Weights of a small image classifier.
Data: trained on photos of plants, animals and fungi (iNaturalist), 77898 training examples.
Rows from block 6, named by matrix and row number. Rows with one number belong to one attention dimension. Each number is 200 + 30 x the weight over its row's rms, rounded and kept within 0 to 999. All counts start at 0. After the name is the row's rms in percent of the matrix's.
# v: attention value (model.blocks.6.attn.v.weight, 96x128), inputs 0-127
# proj: attention output (model.blocks.6.attn.proj.weight, 128x96, transposed), outputs 0-127
v.45,094,190,229,213,161,190,196,185,214,200,236,157,233,208,139,195,217,235,265,207,246,178,161,248,200,196,207,189,207,250,167,136,217,162,194,165,171,227,211,171,185,228,179,146,216,225,158,175,239,192,162,195,168,192,208,196,170,209,174,163,189,188,207,216,215,188,260,212,216,273,181,229,159,233,268,246,230,199,186,165,188,210,212,190,177,167,205,236,206,163,192,245,186,207,197,205,166,197,168,163,172,203,264,229,220,179,181,217,141,205,201,247,190,207,203,181,212,243,151,234,181,154,247,195,220,222,254,242,197
proj.45,094,203,210,223,206,221,203,216,207,194,164,197,112,207,254,221,221,194,200,207,180,176,247,194,174,259,199,210,230,158,257,270,230,209,185,236,234,195,200,285,236,234,193,259,219,182,227,250,194,199,211,237,189,232,241,196,209,226,219,237,239,198,179,189,204,223,156,215,229,180,260,201,221,163,158,191,215,174,236,187,223,194,195,194,220,225,227,188,195,215,174,224,210,241,211,185,216,245,204,210,226,212,150,180,171,248,203,241,252,208,238,149,182,179,214,240,210,159,277,244,201,205,219,198,200,229,170,186,173
v.46,098,183,199,155,230,189,181,228,227,236,159,197,249,192,184,217,218,191,187,201,202,216,215,159,222,150,175,157,197,168,228,197,177,177,195,227,206,123,162,241,183,215,221,233,149,184,219,207,195,174,184,248,213,185,198,237,172,199,193,245,178,224,224,148,239,172,208,263,214,224,194,192,219,180,224,200,170,270,225,167,257,200,227,190,190,176,214,247,234,228,167,161,212,158,109,214,215,218,174,150,200,255,184,178,205,199,206,189,192,249,180,136,228,166,177,189,165,196,222,197,226,147,150,222,198,223,223,185,217
proj.46,092,202,223,221,198,199,200,184,193,175,238,251,227,235,220,161,147,219,234,194,212,176,164,215,208,219,225,212,201,194,163,148,182,235,234,167,195,249,242,183,184,171,215,143,198,213,219,215,205,208,241,173,220,271,204,179,241,209,169,146,163,172,176,220,147,185,180,162,218,207,178,180,201,233,200,169,216,156,179,255,169,199,141,212,191,288,205,172,171,149,232,178,190,242,258,213,196,149,234,247,210,187,237,228,200,197,246,238,234,177,203,241,184,200,175,212,185,197,219,137,225,239,231,191,185,173,198,202,184
v.47,088,175,163,177,238,258,174,242,224,209,158,170,170,159,165,226,176,205,231,214,202,209,188,235,195,150,180,187,206,215,246,208,151,142,210,193,242,233,208,214,211,210,195,204,267,162,147,179,235,197,186,185,229,204,186,206,157,233,207,197,222,260,227,225,197,216,139,235,172,240,192,181,237,196,210,154,211,150,212,208,224,244,200,183,239,197,176,195,196,225,216,210,192,162,153,177,192,147,182,231,170,235,221,220,177,257,193,229,242,240,211,177,232,246,179,190,208,221,234,169,215,143,170,234,138,234,239,197,199
proj.47,088,208,208,180,164,144,227,215,180,148,197,258,181,251,202,213,218,218,200,209,246,179,203,180,200,225,230,242,166,205,154,202,247,234,200,163,170,173,209,182,159,177,195,177,159,198,220,267,191,205,203,175,205,174,217,168,202,178,174,178,175,126,157,174,197,212,229,160,203,190,188,198,197,187,175,231,217,203,197,218,151,206,180,185,188,236,231,208,233,193,182,219,181,247,257,163,177,290,169,205,211,166,215,207,276,198,268,163,186,206,206,197,201,148,248,195,204,173,176,236,237,206,178,128,234,219,175,222,198
v.48,098,202,162,215,233,214,179,215,204,193,193,210,220,210,238,171,169,167,211,149,151,224,162,165,197,150,200,231,154,180,240,206,170,202,206,164,213,237,270,150,199,230,181,218,238,187,219,205,249,193,206,202,188,243,196,158,210,172,163,195,223,185,182,172,221,201,203,225,194,185,143,223,208,180,167,220,222,191,242,183,183,245,215,240,117,265,197,240,233,211,206,234,145,220,171,169,224,197,212,261,183,267,161,184,213,189,187,189,234,186,176,231,186,162,237,207,164,176,171,229,167,149,206,172,174,195,252,224,240
proj.48,101,198,200,241,180,194,170,198,201,168,214,150,168,192,178,235,235,258,211,199,240,214,224,242,229,261,229,187,226,187,179,225,224,215,209,243,225,182,142,196,200,163,210,194,155,248,151,196,173,203,232,218,217,124,175,200,221,191,261,204,155,262,212,234,178,175,224,178,183,215,221,159,192,189,203,141,182,195,203,215,176,194,188,183,235,162,220,187,143,147,183,217,237,178,208,213,164,180,148,117,181,134,186,221,216,209,177,243,169,232,199,176,197,195,171,181,214,212,220,156,222,243,186,233,224,203,172,181,180
v.49,110,226,218,201,165,198,192,200,240,201,230,184,222,192,258,195,165,209,189,195,160,174,218,201,209,148,227,248,171,211,182,266,203,221,204,165,205,163,147,242,221,157,193,176,232,182,234,203,212,202,191,218,220,199,225,216,177,235,198,181,226,213,210,190,245,213,238,130,224,228,198,199,265,185,245,171,185,188,200,212,190,219,235,197,221,198,208,197,162,185,204,168,175,224,150,246,190,177,184,208,174,274,257,224,184,216,188,180,191,194,256,157,157,181,203,169,195,191,144,222,192,186,223,187,219,183,224,321,140
proj.49,106,166,166,247,255,202,184,199,163,182,174,194,245,187,156,213,218,179,193,173,217,202,182,180,239,240,195,175,256,166,251,156,202,197,247,228,192,215,222,172,190,224,198,211,199,195,147,193,228,186,226,177,176,236,158,206,208,170,196,181,171,186,195,230,161,198,178,260,162,187,171,213,156,241,156,219,229,217,204,190,205,217,184,184,177,153,220,195,227,217,207,241,194,227,228,150,223,222,189,179,227,149,126,162,227,209,186,217,215,172,143,249,250,223,223,263,239,239,238,206,236,219,158,166,172,182,188,134,210
v.50,092,224,226,187,181,197,200,193,179,155,266,214,241,153,178,239,173,205,208,167,220,220,223,181,243,252,150,204,201,205,204,182,207,264,199,182,158,239,231,193,199,180,195,199,195,201,220,182,249,269,240,183,197,209,192,196,169,207,215,231,245,183,190,198,163,177,153,168,245,185,161,193,226,183,216,173,173,156,213,204,189,215,204,193,189,232,177,184,264,223,184,251,194,154,222,168,205,188,152,195,231,203,273,180,217,186,201,157,171,225,237,196,204,234,233,236,142,152,233,221,239,223,182,278,163,172,226,215,163
proj.50,095,198,165,179,247,230,208,192,252,188,143,212,199,237,212,186,207,153,146,218,165,176,187,228,176,198,204,175,218,224,238,210,157,185,206,205,249,160,193,216,190,194,219,184,180,260,157,265,171,126,148,221,205,201,214,171,188,217,218,201,186,255,156,217,277,191,221,194,144,213,198,205,191,208,167,189,241,219,155,196,250,216,199,207,181,184,204,214,157,202,235,161,168,194,176,194,207,186,247,187,116,225,157,213,171,206,190,241,198,189,209,215,179,161,199,162,235,238,190,136,241,178,180,171,234,202,210,168,206
v.51,112,204,179,242,206,224,214,176,184,234,144,192,206,206,238,191,203,198,178,251,147,222,165,177,205,188,213,163,221,196,168,206,180,203,190,231,187,186,187,179,217,245,135,236,203,190,188,244,219,156,211,235,176,224,212,198,247,270,192,198,204,187,165,203,239,189,163,217,224,230,201,214,147,202,156,194,242,209,96,194,178,233,203,186,244,228,205,267,204,185,171,210,155,241,118,267,204,218,217,231,201,163,202,241,226,247,194,185,233,203,186,210,183,206,201,230,209,120,184,192,170,208,209,189,194,158,210,215,191
proj.51,107,199,235,160,160,187,208,231,200,214,272,241,168,209,144,189,195,220,223,174,238,208,201,230,191,155,207,250,183,228,218,214,233,188,198,203,185,224,211,172,214,171,223,180,170,168,224,180,193,269,211,170,211,181,170,191,167,113,183,154,177,206,204,189,162,208,244,198,194,180,209,179,247,210,223,221,148,214,266,232,194,244,175,226,178,170,241,189,184,216,237,151,214,204,273,185,156,174,179,172,213,229,185,185,236,224,214,223,169,254,189,164,193,188,218,160,192,205,234,238,189,171,186,210,215,265,202,170,260
v.52,103,184,197,153,203,156,227,211,131,223,270,269,265,171,251,200,195,255,184,189,179,230,251,211,171,234,207,166,209,183,205,187,177,173,181,193,240,155,177,137,186,205,131,200,195,198,195,222,199,176,191,224,198,236,202,201,180,176,192,191,212,242,224,163,244,229,222,179,95,180,197,224,163,198,157,198,201,195,163,220,198,188,243,218,201,153,200,181,238,182,231,203,207,221,223,179,178,199,186,173,201,213,206,145,194,146,159,198,202,205,189,232,155,197,259,202,232,174,205,198,212,203,161,215,224,215,158,170,183
proj.52,100,181,170,246,209,235,160,200,239,189,146,125,137,195,203,190,181,196,213,160,178,157,166,196,187,170,226,186,190,210,185,221,203,214,207,185,204,232,199,217,203,213,226,228,179,188,209,215,193,197,190,118,155,211,236,216,259,218,209,209,161,170,203,226,170,184,182,209,270,204,183,120,204,254,246,177,193,204,208,153,180,208,92,191,184,267,227,212,178,175,121,194,209,178,220,179,207,195,214,239,192,209,201,226,222,233,218,213,200,173,193,174,201,240,214,207,156,204,198,182,195,208,268,201,199,217,212,214,227
v.53,101,233,201,212,203,184,192,209,200,269,197,199,230,190,235,223,179,148,219,219,172,116,167,146,165,197,173,155,178,217,237,206,180,172,238,233,176,200,185,194,237,192,223,133,181,173,175,206,204,204,217,213,209,275,208,209,192,211,229,280,195,183,209,239,217,186,267,218,222,241,203,166,185,163,166,190,189,178,193,199,180,185,208,154,229,190,158,176,206,209,185,213,233,147,245,191,277,230,201,156,204,235,203,272,177,201,162,259,198,240,210,202,252,181,193,180,170,211,192,224,201,178,171,176,221,214,225,211,185
proj.53,109,151,231,166,165,226,155,180,203,137,199,155,213,166,137,181,200,192,193,213,212,240,211,243,216,161,223,205,198,200,143,175,253,225,190,169,230,216,175,213,184,226,195,310,238,227,205,184,215,191,159,219,263,163,181,174,180,212,223,125,179,212,237,131,223,191,159,183,181,156,207,225,188,231,224,219,215,235,207,182,194,235,192,207,171,222,206,204,212,207,218,209,168,222,163,183,207,201,172,219,210,170,176,152,236,215,189,155,233,174,151,178,168,226,237,197,229,247,211,223,192,162,205,182,184,183,222,223,169
v.54,107,238,237,149,193,245,196,179,186,206,204,198,207,196,227,205,255,183,231,164,167,274,198,262,206,219,199,218,182,169,186,206,239,255,215,215,217,198,232,195,174,193,230,234,222,183,209,209,176,104,270,157,159,212,200,231,187,209,224,135,180,229,255,268,223,194,181,210,241,253,194,227,176,188,223,184,202,179,200,181,153,209,212,191,206,173,273,258,202,216,232,194,149,219,194,217,185,187,206,197,185,190,221,243,196,178,186,232,218,202,172,209,223,188,190,270,208,202,221,201,242,203,200,228,213,164,234,161,169
proj.54,108,215,188,202,175,212,228,220,178,211,148,237,167,251,170,214,176,262,179,267,228,153,213,184,176,165,202,186,233,227,208,210,185,182,248,196,168,201,165,161,200,209,187,176,119,220,181,220,197,256,223,217,203,208,233,161,228,183,147,258,219,199,169,188,202,214,191,185,157,179,196,223,242,251,184,235,175,190,219,241,242,226,143,192,168,228,152,217,257,235,153,222,222,178,232,237,189,202,264,201,189,212,225,194,209,244,258,219,173,218,222,191,175,210,233,136,193,183,187,204,201,226,194,217,157,223,181,231,197
v.55,092,200,191,205,254,172,151,227,192,122,164,213,114,195,195,234,180,183,181,209,226,209,211,204,206,253,232,219,213,214,201,206,166,230,194,194,179,222,163,217,162,186,225,211,228,204,172,197,225,198,261,182,243,197,215,241,156,207,175,170,208,189,227,166,215,195,232,227,173,222,200,229,228,139,215,153,240,177,243,233,273,153,233,186,213,138,145,215,248,193,194,125,155,169,249,193,193,198,218,190,224,217,167,232,171,247,191,211,177,191,197,198,206,189,238,188,177,180,207,157,171,197,206,238,235,196,196,237,184
proj.55,085,184,261,183,216,207,218,155,208,220,196,161,283,253,224,183,200,223,222,198,181,209,212,185,196,213,179,237,201,156,220,203,242,139,247,218,250,175,213,200,211,222,177,182,215,193,182,184,202,216,169,181,175,225,265,157,221,192,216,264,221,179,206,218,218,231,192,207,164,171,206,182,204,222,176,209,222,212,139,160,171,184,169,221,144,262,194,174,200,211,207,268,256,241,138,229,187,195,226,210,149,209,200,196,208,174,146,195,226,190,216,270,173,228,180,180,244,247,188,209,166,174,243,165,180,200,183,208,209
v.56,095,195,222,210,227,146,125,217,236,166,165,123,183,196,186,205,193,228,261,135,167,206,183,198,226,220,161,238,224,228,248,229,216,187,175,155,177,228,179,193,151,192,197,180,178,152,194,217,240,183,210,248,227,206,216,181,200,179,137,189,211,192,189,257,205,207,220,226,224,223,194,192,225,249,182,210,200,193,206,223,145,184,223,257,150,221,192,196,241,224,201,179,210,208,163,175,192,186,230,181,214,179,208,212,213,169,228,207,175,155,182,167,221,129,180,223,205,198,203,175,248,199,199,211,106,223,207,148,211
proj.56,103,204,163,170,157,214,223,158,176,189,210,238,215,184,208,208,226,199,151,251,225,187,202,226,197,189,205,184,140,183,222,160,197,179,240,249,196,199,187,208,196,233,194,222,227,239,231,167,225,211,176,150,157,173,194,209,192,204,238,216,214,233,207,166,221,176,170,149,147,187,219,186,172,154,211,182,187,171,178,212,251,178,194,155,226,125,199,193,185,180,194,188,193,180,242,218,196,224,191,225,128,222,251,202,180,208,156,190,226,242,237,270,189,204,219,137,211,231,199,265,106,188,194,193,230,177,190,242,194
v.57,101,171,244,174,220,164,163,142,244,178,190,220,170,178,223,206,207,164,177,232,224,204,197,172,200,195,169,204,234,179,245,161,175,185,154,207,169,199,224,169,219,200,206,198,182,169,200,239,208,205,227,265,139,198,236,170,198,190,212,172,248,163,201,179,186,203,169,210,274,172,231,219,244,254,242,249,202,211,158,226,203,198,189,216,212,201,200,231,197,168,206,225,164,207,232,172,205,248,244,140,239,137,142,218,186,216,212,242,243,220,220,203,216,178,167,223,177,163,168,211,222,214,248,157,234,225,267,195,202
proj.57,100,226,226,216,206,227,235,235,185,211,221,222,264,185,165,174,214,272,214,175,218,216,200,269,192,186,224,208,143,167,154,225,197,227,208,222,212,183,168,188,197,178,196,197,226,230,199,171,231,191,162,178,235,174,187,243,180,181,193,253,168,216,189,183,221,181,232,233,154,221,139,218,200,150,213,202,190,202,264,200,205,186,205,189,220,223,214,227,177,190,185,223,234,192,177,225,196,145,150,281,150,239,274,185,235,180,157,193,184,156,198,221,171,159,234,186,211,226,246,183,204,185,153,251,160,221,175,178,197
v.58,099,198,182,183,192,183,215,186,201,188,188,236,140,224,231,216,257,197,216,169,201,203,229,166,243,181,233,196,214,159,192,186,176,250,225,175,197,171,202,160,208,180,185,226,235,210,237,191,195,176,158,247,268,181,207,200,247,197,215,119,204,206,244,179,180,162,215,241,224,133,204,181,199,198,200,211,160,203,136,204,227,211,229,172,242,147,189,123,221,161,174,227,208,204,229,211,208,198,239,174,234,215,202,237,253,209,231,162,199,220,160,194,162,234,229,205,174,207,188,187,180,250,129,137,183,162,197,211,200
proj.58,099,156,171,185,199,221,190,241,246,213,211,225,249,211,252,163,162,188,214,231,206,200,176,192,143,209,221,138,205,253,227,246,210,166,181,208,186,227,215,226,179,216,177,234,201,190,189,229,166,188,168,201,168,211,178,228,151,209,200,225,195,145,140,214,159,258,181,153,170,242,206,201,197,223,180,136,233,217,256,205,161,220,154,182,158,247,187,219,165,210,215,213,174,201,171,179,180,206,173,240,175,190,226,136,173,231,214,202,212,196,251,184,205,181,194,193,182,182,235,213,239,122,200,224,201,240,245,161,227
v.59,103,146,164,177,177,215,241,158,226,151,187,246,193,149,173,165,177,174,216,211,183,225,178,193,245,195,209,230,204,230,189,171,230,200,144,207,215,177,188,217,217,205,197,212,187,217,213,204,208,243,201,175,212,195,222,150,164,240,143,199,158,159,180,197,191,228,198,204,260,168,219,203,239,179,275,214,195,197,260,257,185,152,190,209,237,203,236,171,226,173,192,189,196,225,185,172,210,200,215,176,146,220,265,149,138,194,172,204,188,205,171,168,238,202,206,202,232,231,204,215,212,184,183,138,145,221,253,137,209
proj.59,106,248,216,247,239,155,210,226,190,204,221,143,192,180,224,222,209,154,168,135,203,183,191,158,173,216,189,188,167,170,195,213,169,188,249,188,173,234,179,180,171,208,222,211,194,197,159,178,227,146,150,195,174,180,130,212,218,183,241,216,225,222,193,205,199,180,184,209,149,238,154,173,147,223,176,185,215,170,153,173,218,209,187,180,157,195,154,230,175,227,237,224,203,170,229,210,182,185,240,205,248,213,175,216,238,182,171,172,176,147,234,259,188,191,205,219,192,187,151,154,154,210,159,258,219,158,192,225,153
v.60,105,214,198,225,233,161,230,269,223,223,214,230,252,209,183,231,193,160,180,195,189,153,189,246,185,220,158,208,216,219,179,179,252,152,216,214,237,244,169,209,209,201,172,192,129,187,192,243,261,192,178,207,149,253,220,138,190,195,162,182,215,181,209,156,217,234,171,194,203,156,240,180,202,248,160,241,254,244,149,199,225,225,175,259,262,206,215,176,207,158,214,194,194,209,178,175,174,222,157,185,143,239,230,167,187,209,185,201,219,172,187,213,157,176,205,205,180,217,157,181,212,214,183,209,164,204,233,192,206
proj.60,110,213,175,235,205,217,192,171,181,209,205,149,157,215,234,170,236,228,210,162,254,214,189,190,199,191,213,165,195,158,192,198,133,211,207,234,217,151,215,216,164,206,228,218,206,179,216,196,164,211,196,261,245,162,179,241,193,207,233,194,181,235,182,278,211,164,208,186,206,205,147,198,164,203,253,159,142,162,239,267,212,223,220,152,135,164,181,195,185,220,178,149,144,190,251,189,223,151,224,209,241,176,196,215,218,170,237,191,181,176,191,196,235,173,144,197,218,212,201,214,180,190,244,217,225,197,156,234,219
v.61,090,242,223,212,165,221,163,204,208,211,209,188,212,180,156,192,189,194,211,246,167,206,173,238,128,176,167,221,181,168,263,208,153,155,222,232,190,187,246,206,235,200,184,239,227,165,270,172,175,211,195,263,179,203,182,208,247,232,224,242,167,146,202,228,205,182,172,227,193,179,234,156,241,232,288,215,176,155,186,222,211,185,212,232,168,216,171,212,161,173,236,211,151,207,206,220,162,159,176,194,197,214,190,216,190,208,180,144,190,179,200,191,241,172,158,256,188,243,195,183,210,209,209,160,231,162,179,225,212
proj.61,090,214,177,233,224,199,191,220,160,173,225,201,217,219,212,179,214,182,187,138,292,201,212,185,245,212,229,170,212,186,133,187,238,265,179,191,183,194,209,157,211,204,187,124,193,209,148,210,206,199,180,229,197,228,253,211,211,176,120,189,181,191,210,185,187,201,248,190,220,226,203,256,169,175,157,198,168,210,237,171,147,200,216,163,218,181,188,216,216,191,191,160,199,143,136,169,245,211,180,206,161,176,174,210,193,156,208,260,200,223,190,236,158,158,233,157,169,181,162,188,239,214,198,180,174,206,188,174,215
v.62,092,266,204,212,153,226,150,214,162,179,170,225,237,211,224,220,196,180,177,147,201,138,165,266,150,219,204,134,234,161,233,220,185,233,139,220,172,241,170,195,177,195,214,181,195,187,210,241,165,187,168,201,256,188,192,189,205,249,187,181,209,218,200,162,256,220,176,193,183,198,218,179,202,189,217,192,228,202,172,245,283,199,169,195,204,223,240,143,170,192,215,199,237,220,180,238,234,220,222,222,195,252,188,173,214,209,215,250,183,175,226,194,201,200,174,194,210,234,178,160,139,152,175,198,240,169,181,217,211
proj.62,085,138,210,178,209,179,213,180,203,220,202,128,171,206,190,180,192,238,230,255,216,232,233,138,259,210,203,232,185,225,158,214,217,133,245,226,205,169,232,172,203,205,149,229,224,193,191,187,188,167,179,185,154,228,226,206,195,158,221,222,193,153,208,198,141,233,235,222,222,193,191,240,158,232,177,206,172,198,209,148,148,162,233,185,221,226,170,258,204,191,152,173,149,204,175,196,175,141,154,173,250,179,194,203,197,191,206,157,200,204,165,161,201,195,223,224,204,147,235,210,189,255,201,205,161,212,208,221,224
v.63,089,239,259,244,228,176,196,246,185,238,201,220,216,210,152,158,174,152,225,217,226,207,184,210,214,209,213,166,212,174,223,188,210,199,196,205,217,235,203,129,171,159,198,236,201,212,243,217,217,133,198,186,174,170,167,223,174,193,223,188,183,189,190,180,219,239,259,201,210,152,223,226,193,216,162,221,226,172,178,231,161,198,179,213,155,188,188,200,188,196,247,185,189,155,147,208,216,220,190,229,122,207,230,183,183,157,155,196,235,200,159,253,173,179,164,165,213,289,235,165,163,216,203,196,235,188,177,138,184
proj.63,093,158,157,172,163,209,227,199,219,207,207,157,189,179,228,215,193,303,182,215,190,166,240,183,225,207,226,238,203,233,176,207,198,205,190,196,190,187,172,251,222,247,218,162,205,214,197,193,226,238,201,227,191,183,249,208,251,225,183,233,202,206,190,200,211,173,139,165,209,213,189,186,173,216,236,184,177,225,203,199,246,257,188,184,259,207,202,195,223,206,147,244,208,208,252,193,186,204,204,188,237,153,219,188,227,193,231,187,202,160,211,122,218,219,282,223,176,162,163,287,208,159,222,212,174,208,179,250,196
v.64,098,214,179,210,202,189,180,187,147,209,187,210,215,187,169,173,238,169,189,174,234,238,233,205,184,219,232,208,189,165,197,215,182,210,120,204,206,229,154,194,220,219,155,188,189,252,177,232,185,188,223,182,187,205,183,170,209,150,233,211,200,220,248,258,206,215,146,173,234,152,179,208,244,216,206,151,221,189,151,245,184,188,226,175,217,227,225,197,216,210,200,188,177,220,195,212,179,154,206,213,239,203,161,180,205,205,280,202,172,196,245,204,238,222,150,162,213,199,175,175,237,256,201,297,226,228,207,145,126
proj.64,101,191,248,156,163,213,227,183,196,199,191,195,157,218,220,249,204,224,182,213,188,185,179,190,186,217,188,254,217,252,212,215,196,207,259,183,151,165,256,207,190,142,237,211,206,142,182,187,237,143,169,163,166,203,224,209,203,200,162,193,200,193,148,141,205,200,216,233,163,265,216,199,159,180,160,265,141,205,239,161,197,208,159,221,201,196,160,195,202,170,210,199,212,194,166,219,202,219,202,218,191,198,285,219,193,194,187,261,190,204,200,197,192,168,251,188,180,179,220,164,220,175,202,132,179,182,155,181,252
v.65,102,238,209,151,183,228,193,192,178,186,253,196,128,165,197,220,203,203,162,179,207,169,180,242,237,214,172,215,187,210,232,189,165,215,168,202,266,224,182,186,197,305,164,225,160,216,192,229,219,211,207,184,227,168,194,204,236,243,199,170,133,211,185,247,203,198,175,221,205,216,242,187,194,181,185,180,191,220,197,242,188,236,189,198,234,147,195,158,165,161,186,224,205,170,179,252,199,147,182,183,187,196,208,190,220,211,209,281,229,150,221,176,225,183,130,177,185,199,204,249,161,152,193,176,235,207,186,212,238
proj.65,097,168,198,260,231,154,191,195,232,213,196,221,254,266,204,204,175,193,180,227,226,264,229,161,168,189,218,196,201,202,151,181,189,172,263,196,166,180,220,232,179,135,222,183,224,170,198,174,167,250,184,212,159,199,190,192,149,168,221,198,216,182,220,172,199,218,207,227,160,199,171,260,233,182,252,236,226,207,226,193,188,201,214,177,213,237,156,283,216,230,216,162,188,230,221,173,158,190,216,192,211,211,190,203,216,163,214,173,164,217,139,227,186,212,175,211,153,157,153,142,194,263,179,197,175,227,217,213,194
v.66,097,225,240,214,190,195,188,204,209,259,123,235,181,220,253,200,215,215,187,156,227,156,227,190,166,243,166,221,227,223,239,176,237,191,204,242,222,125,217,210,177,235,207,158,192,223,224,200,201,199,191,201,234,252,188,206,188,129,212,196,151,223,158,196,181,176,200,218,190,134,175,205,242,160,141,228,243,201,238,173,167,185,265,198,208,208,233,220,248,212,162,186,184,215,160,233,205,160,172,210,189,173,244,179,252,176,179,216,207,174,155,149,175,192,189,213,249,186,193,220,218,183,191,214,192,188,248,176,195
proj.66,099,195,179,198,215,217,209,199,176,187,246,193,221,223,168,223,207,197,197,256,180,195,189,197,179,185,225,207,174,216,187,226,203,236,178,209,218,268,195,228,216,184,211,300,198,156,185,219,202,175,157,208,206,207,231,210,192,264,217,238,258,208,252,214,240,259,201,234,201,243,262,150,182,226,233,186,149,230,204,228,240,250,153,250,179,202,218,166,195,220,204,197,211,210,265,180,217,245,232,198,230,165,171,177,157,229,194,163,227,217,192,240,202,169,181,165,168,207,263,207,191,226,183,230,185,222,232,158,237
v.67,112,187,195,237,195,215,183,169,231,231,204,251,238,186,160,191,198,227,171,174,180,245,207,169,193,197,238,170,251,195,185,175,240,183,185,215,206,208,250,199,164,194,161,199,206,249,186,258,262,173,195,261,198,231,241,184,225,239,177,213,230,169,160,170,234,169,196,226,178,138,178,156,224,189,212,231,237,214,188,196,265,192,149,153,209,175,237,211,174,198,221,199,235,159,199,206,217,198,143,212,187,212,252,210,201,165,165,158,215,211,165,135,261,158,158,200,215,178,197,188,198,212,232,127,191,192,211,188,186
proj.67,101,233,177,200,212,175,223,221,140,168,203,160,185,243,215,174,221,186,219,190,221,143,216,216,207,221,173,206,158,202,163,216,179,190,189,189,202,225,171,187,222,229,186,172,204,136,200,153,169,235,153,176,205,207,187,222,201,188,191,185,181,222,218,224,213,253,223,190,257,230,198,231,169,188,182,150,139,183,246,220,141,200,235,261,194,183,172,202,158,204,216,167,198,273,216,239,212,204,229,244,245,170,179,201,196,210,221,210,197,178,209,257,113,229,227,169,225,168,188,221,168,199,167,279,230,192,186,205,248
v.68,095,188,170,213,214,216,192,136,258,219,199,223,186,185,251,195,189,189,189,242,239,220,160,207,190,184,215,194,184,237,189,182,266,229,204,176,203,158,201,224,152,167,177,188,214,164,227,215,184,161,240,261,227,210,200,238,170,173,178,205,150,219,247,146,143,202,185,180,165,201,195,179,181,148,208,236,279,251,159,202,190,165,225,227,173,192,188,216,173,165,242,164,223,159,211,201,222,199,183,173,232,221,234,221,180,198,152,156,241,245,192,164,238,206,185,234,194,256,191,227,199,198,196,172,228,189,249,237,229
proj.68,091,209,225,228,163,184,194,234,155,225,214,184,202,179,144,232,179,178,239,135,202,158,204,244,153,214,178,180,209,175,210,248,183,197,186,239,232,195,231,164,201,243,183,252,215,197,185,173,208,221,187,200,204,191,204,227,197,251,199,212,223,165,186,230,253,210,234,239,235,166,183,225,242,271,200,149,173,192,242,188,221,268,171,188,175,228,157,183,192,195,163,205,183,240,205,216,224,224,190,231,162,169,155,209,201,197,215,210,183,172,181,211,206,231,211,146,252,143,236,240,155,169,178,257,223,216,205,172,139
v.69,099,238,207,153,168,241,194,246,204,197,179,200,157,167,197,204,204,249,238,213,211,211,153,190,172,192,202,144,171,211,265,183,225,199,137,179,156,208,231,215,200,205,186,175,194,190,168,170,218,208,218,166,240,178,210,130,227,232,183,191,229,247,219,165,251,223,240,182,172,106,235,211,246,161,218,198,211,180,185,150,239,204,249,162,215,194,195,175,171,244,163,154,198,182,201,178,182,179,242,224,191,187,253,209,172,203,231,216,237,185,191,187,142,184,202,204,224,187,210,178,216,160,169,237,184,180,215,141,215
proj.69,096,174,209,222,263,183,197,147,131,259,194,170,216,251,169,185,177,221,175,175,155,204,235,180,177,211,199,262,195,211,130,212,184,233,234,197,195,225,197,179,193,213,178,192,211,185,183,217,163,138,174,199,215,266,218,259,187,209,176,215,221,175,179,238,167,195,145,161,205,282,211,237,177,189,208,215,159,186,184,222,133,211,182,204,180,174,205,186,247,203,168,204,222,193,187,231,215,230,226,159,166,196,169,170,191,228,186,196,211,221,184,254,206,215,219,218,176,239,181,218,147,214,242,155,210,203,240,247,197
v.70,107,203,198,208,220,173,206,210,214,224,193,170,222,181,152,230,238,200,243,198,258,185,199,179,162,198,199,153,202,249,190,222,183,125,229,245,198,233,182,147,238,247,180,175,184,219,172,240,196,272,182,151,196,185,177,161,192,137,203,231,272,220,160,175,200,191,154,193,149,195,171,293,152,249,238,252,155,186,168,213,174,210,158,204,196,214,208,175,205,218,189,231,205,198,200,153,186,228,214,239,173,263,230,218,198,170,210,240,179,188,232,161,209,196,205,188,206,177,196,216,198,201,222,212,183,209,177,204,195
proj.70,099,213,183,207,144,208,195,172,188,203,230,225,181,242,214,207,175,172,130,226,194,217,209,224,239,151,200,272,218,133,228,125,180,269,231,156,166,184,245,266,199,187,227,167,176,188,188,192,213,175,200,213,203,155,223,205,219,216,206,169,124,220,236,229,206,190,207,175,250,210,199,168,251,179,187,182,277,211,178,222,187,190,262,218,241,173,242,196,168,198,246,170,180,209,171,241,210,161,188,135,250,183,184,219,224,201,190,191,224,198,206,218,207,194,177,216,194,178,193,159,192,204,185,203,189,209,184,213,187
v.71,105,239,211,183,234,191,191,210,211,228,183,188,197,189,267,207,199,287,187,196,145,222,173,190,213,215,237,190,174,216,246,199,203,140,215,202,185,206,197,210,143,262,172,213,188,144,182,191,218,169,232,183,202,178,195,202,272,222,190,177,179,216,191,164,175,212,159,139,203,201,165,244,190,204,170,202,186,238,210,197,214,248,167,192,190,190,218,127,180,214,200,213,127,240,196,255,193,221,227,190,237,223,219,234,145,209,200,168,222,142,220,190,249,162,223,227,197,141,248,189,225,213,186,233,234,167,218,184,206
proj.71,101,177,169,195,170,201,229,209,176,183,205,174,182,192,124,190,205,164,142,224,209,214,211,214,187,196,194,236,238,161,165,191,163,240,220,203,202,199,210,199,240,148,236,188,196,220,192,217,215,177,175,177,177,197,192,161,107,189,216,203,176,187,166,222,230,151,202,236,198,183,181,143,253,180,225,181,224,154,181,244,222,167,217,212,194,195,174,281,222,184,188,207,267,151,158,180,161,177,181,210,168,165,175,197,265,191,212,260,146,230,176,231,170,220,163,192,206,239,148,216,215,182,184,213,191,247,187,219,202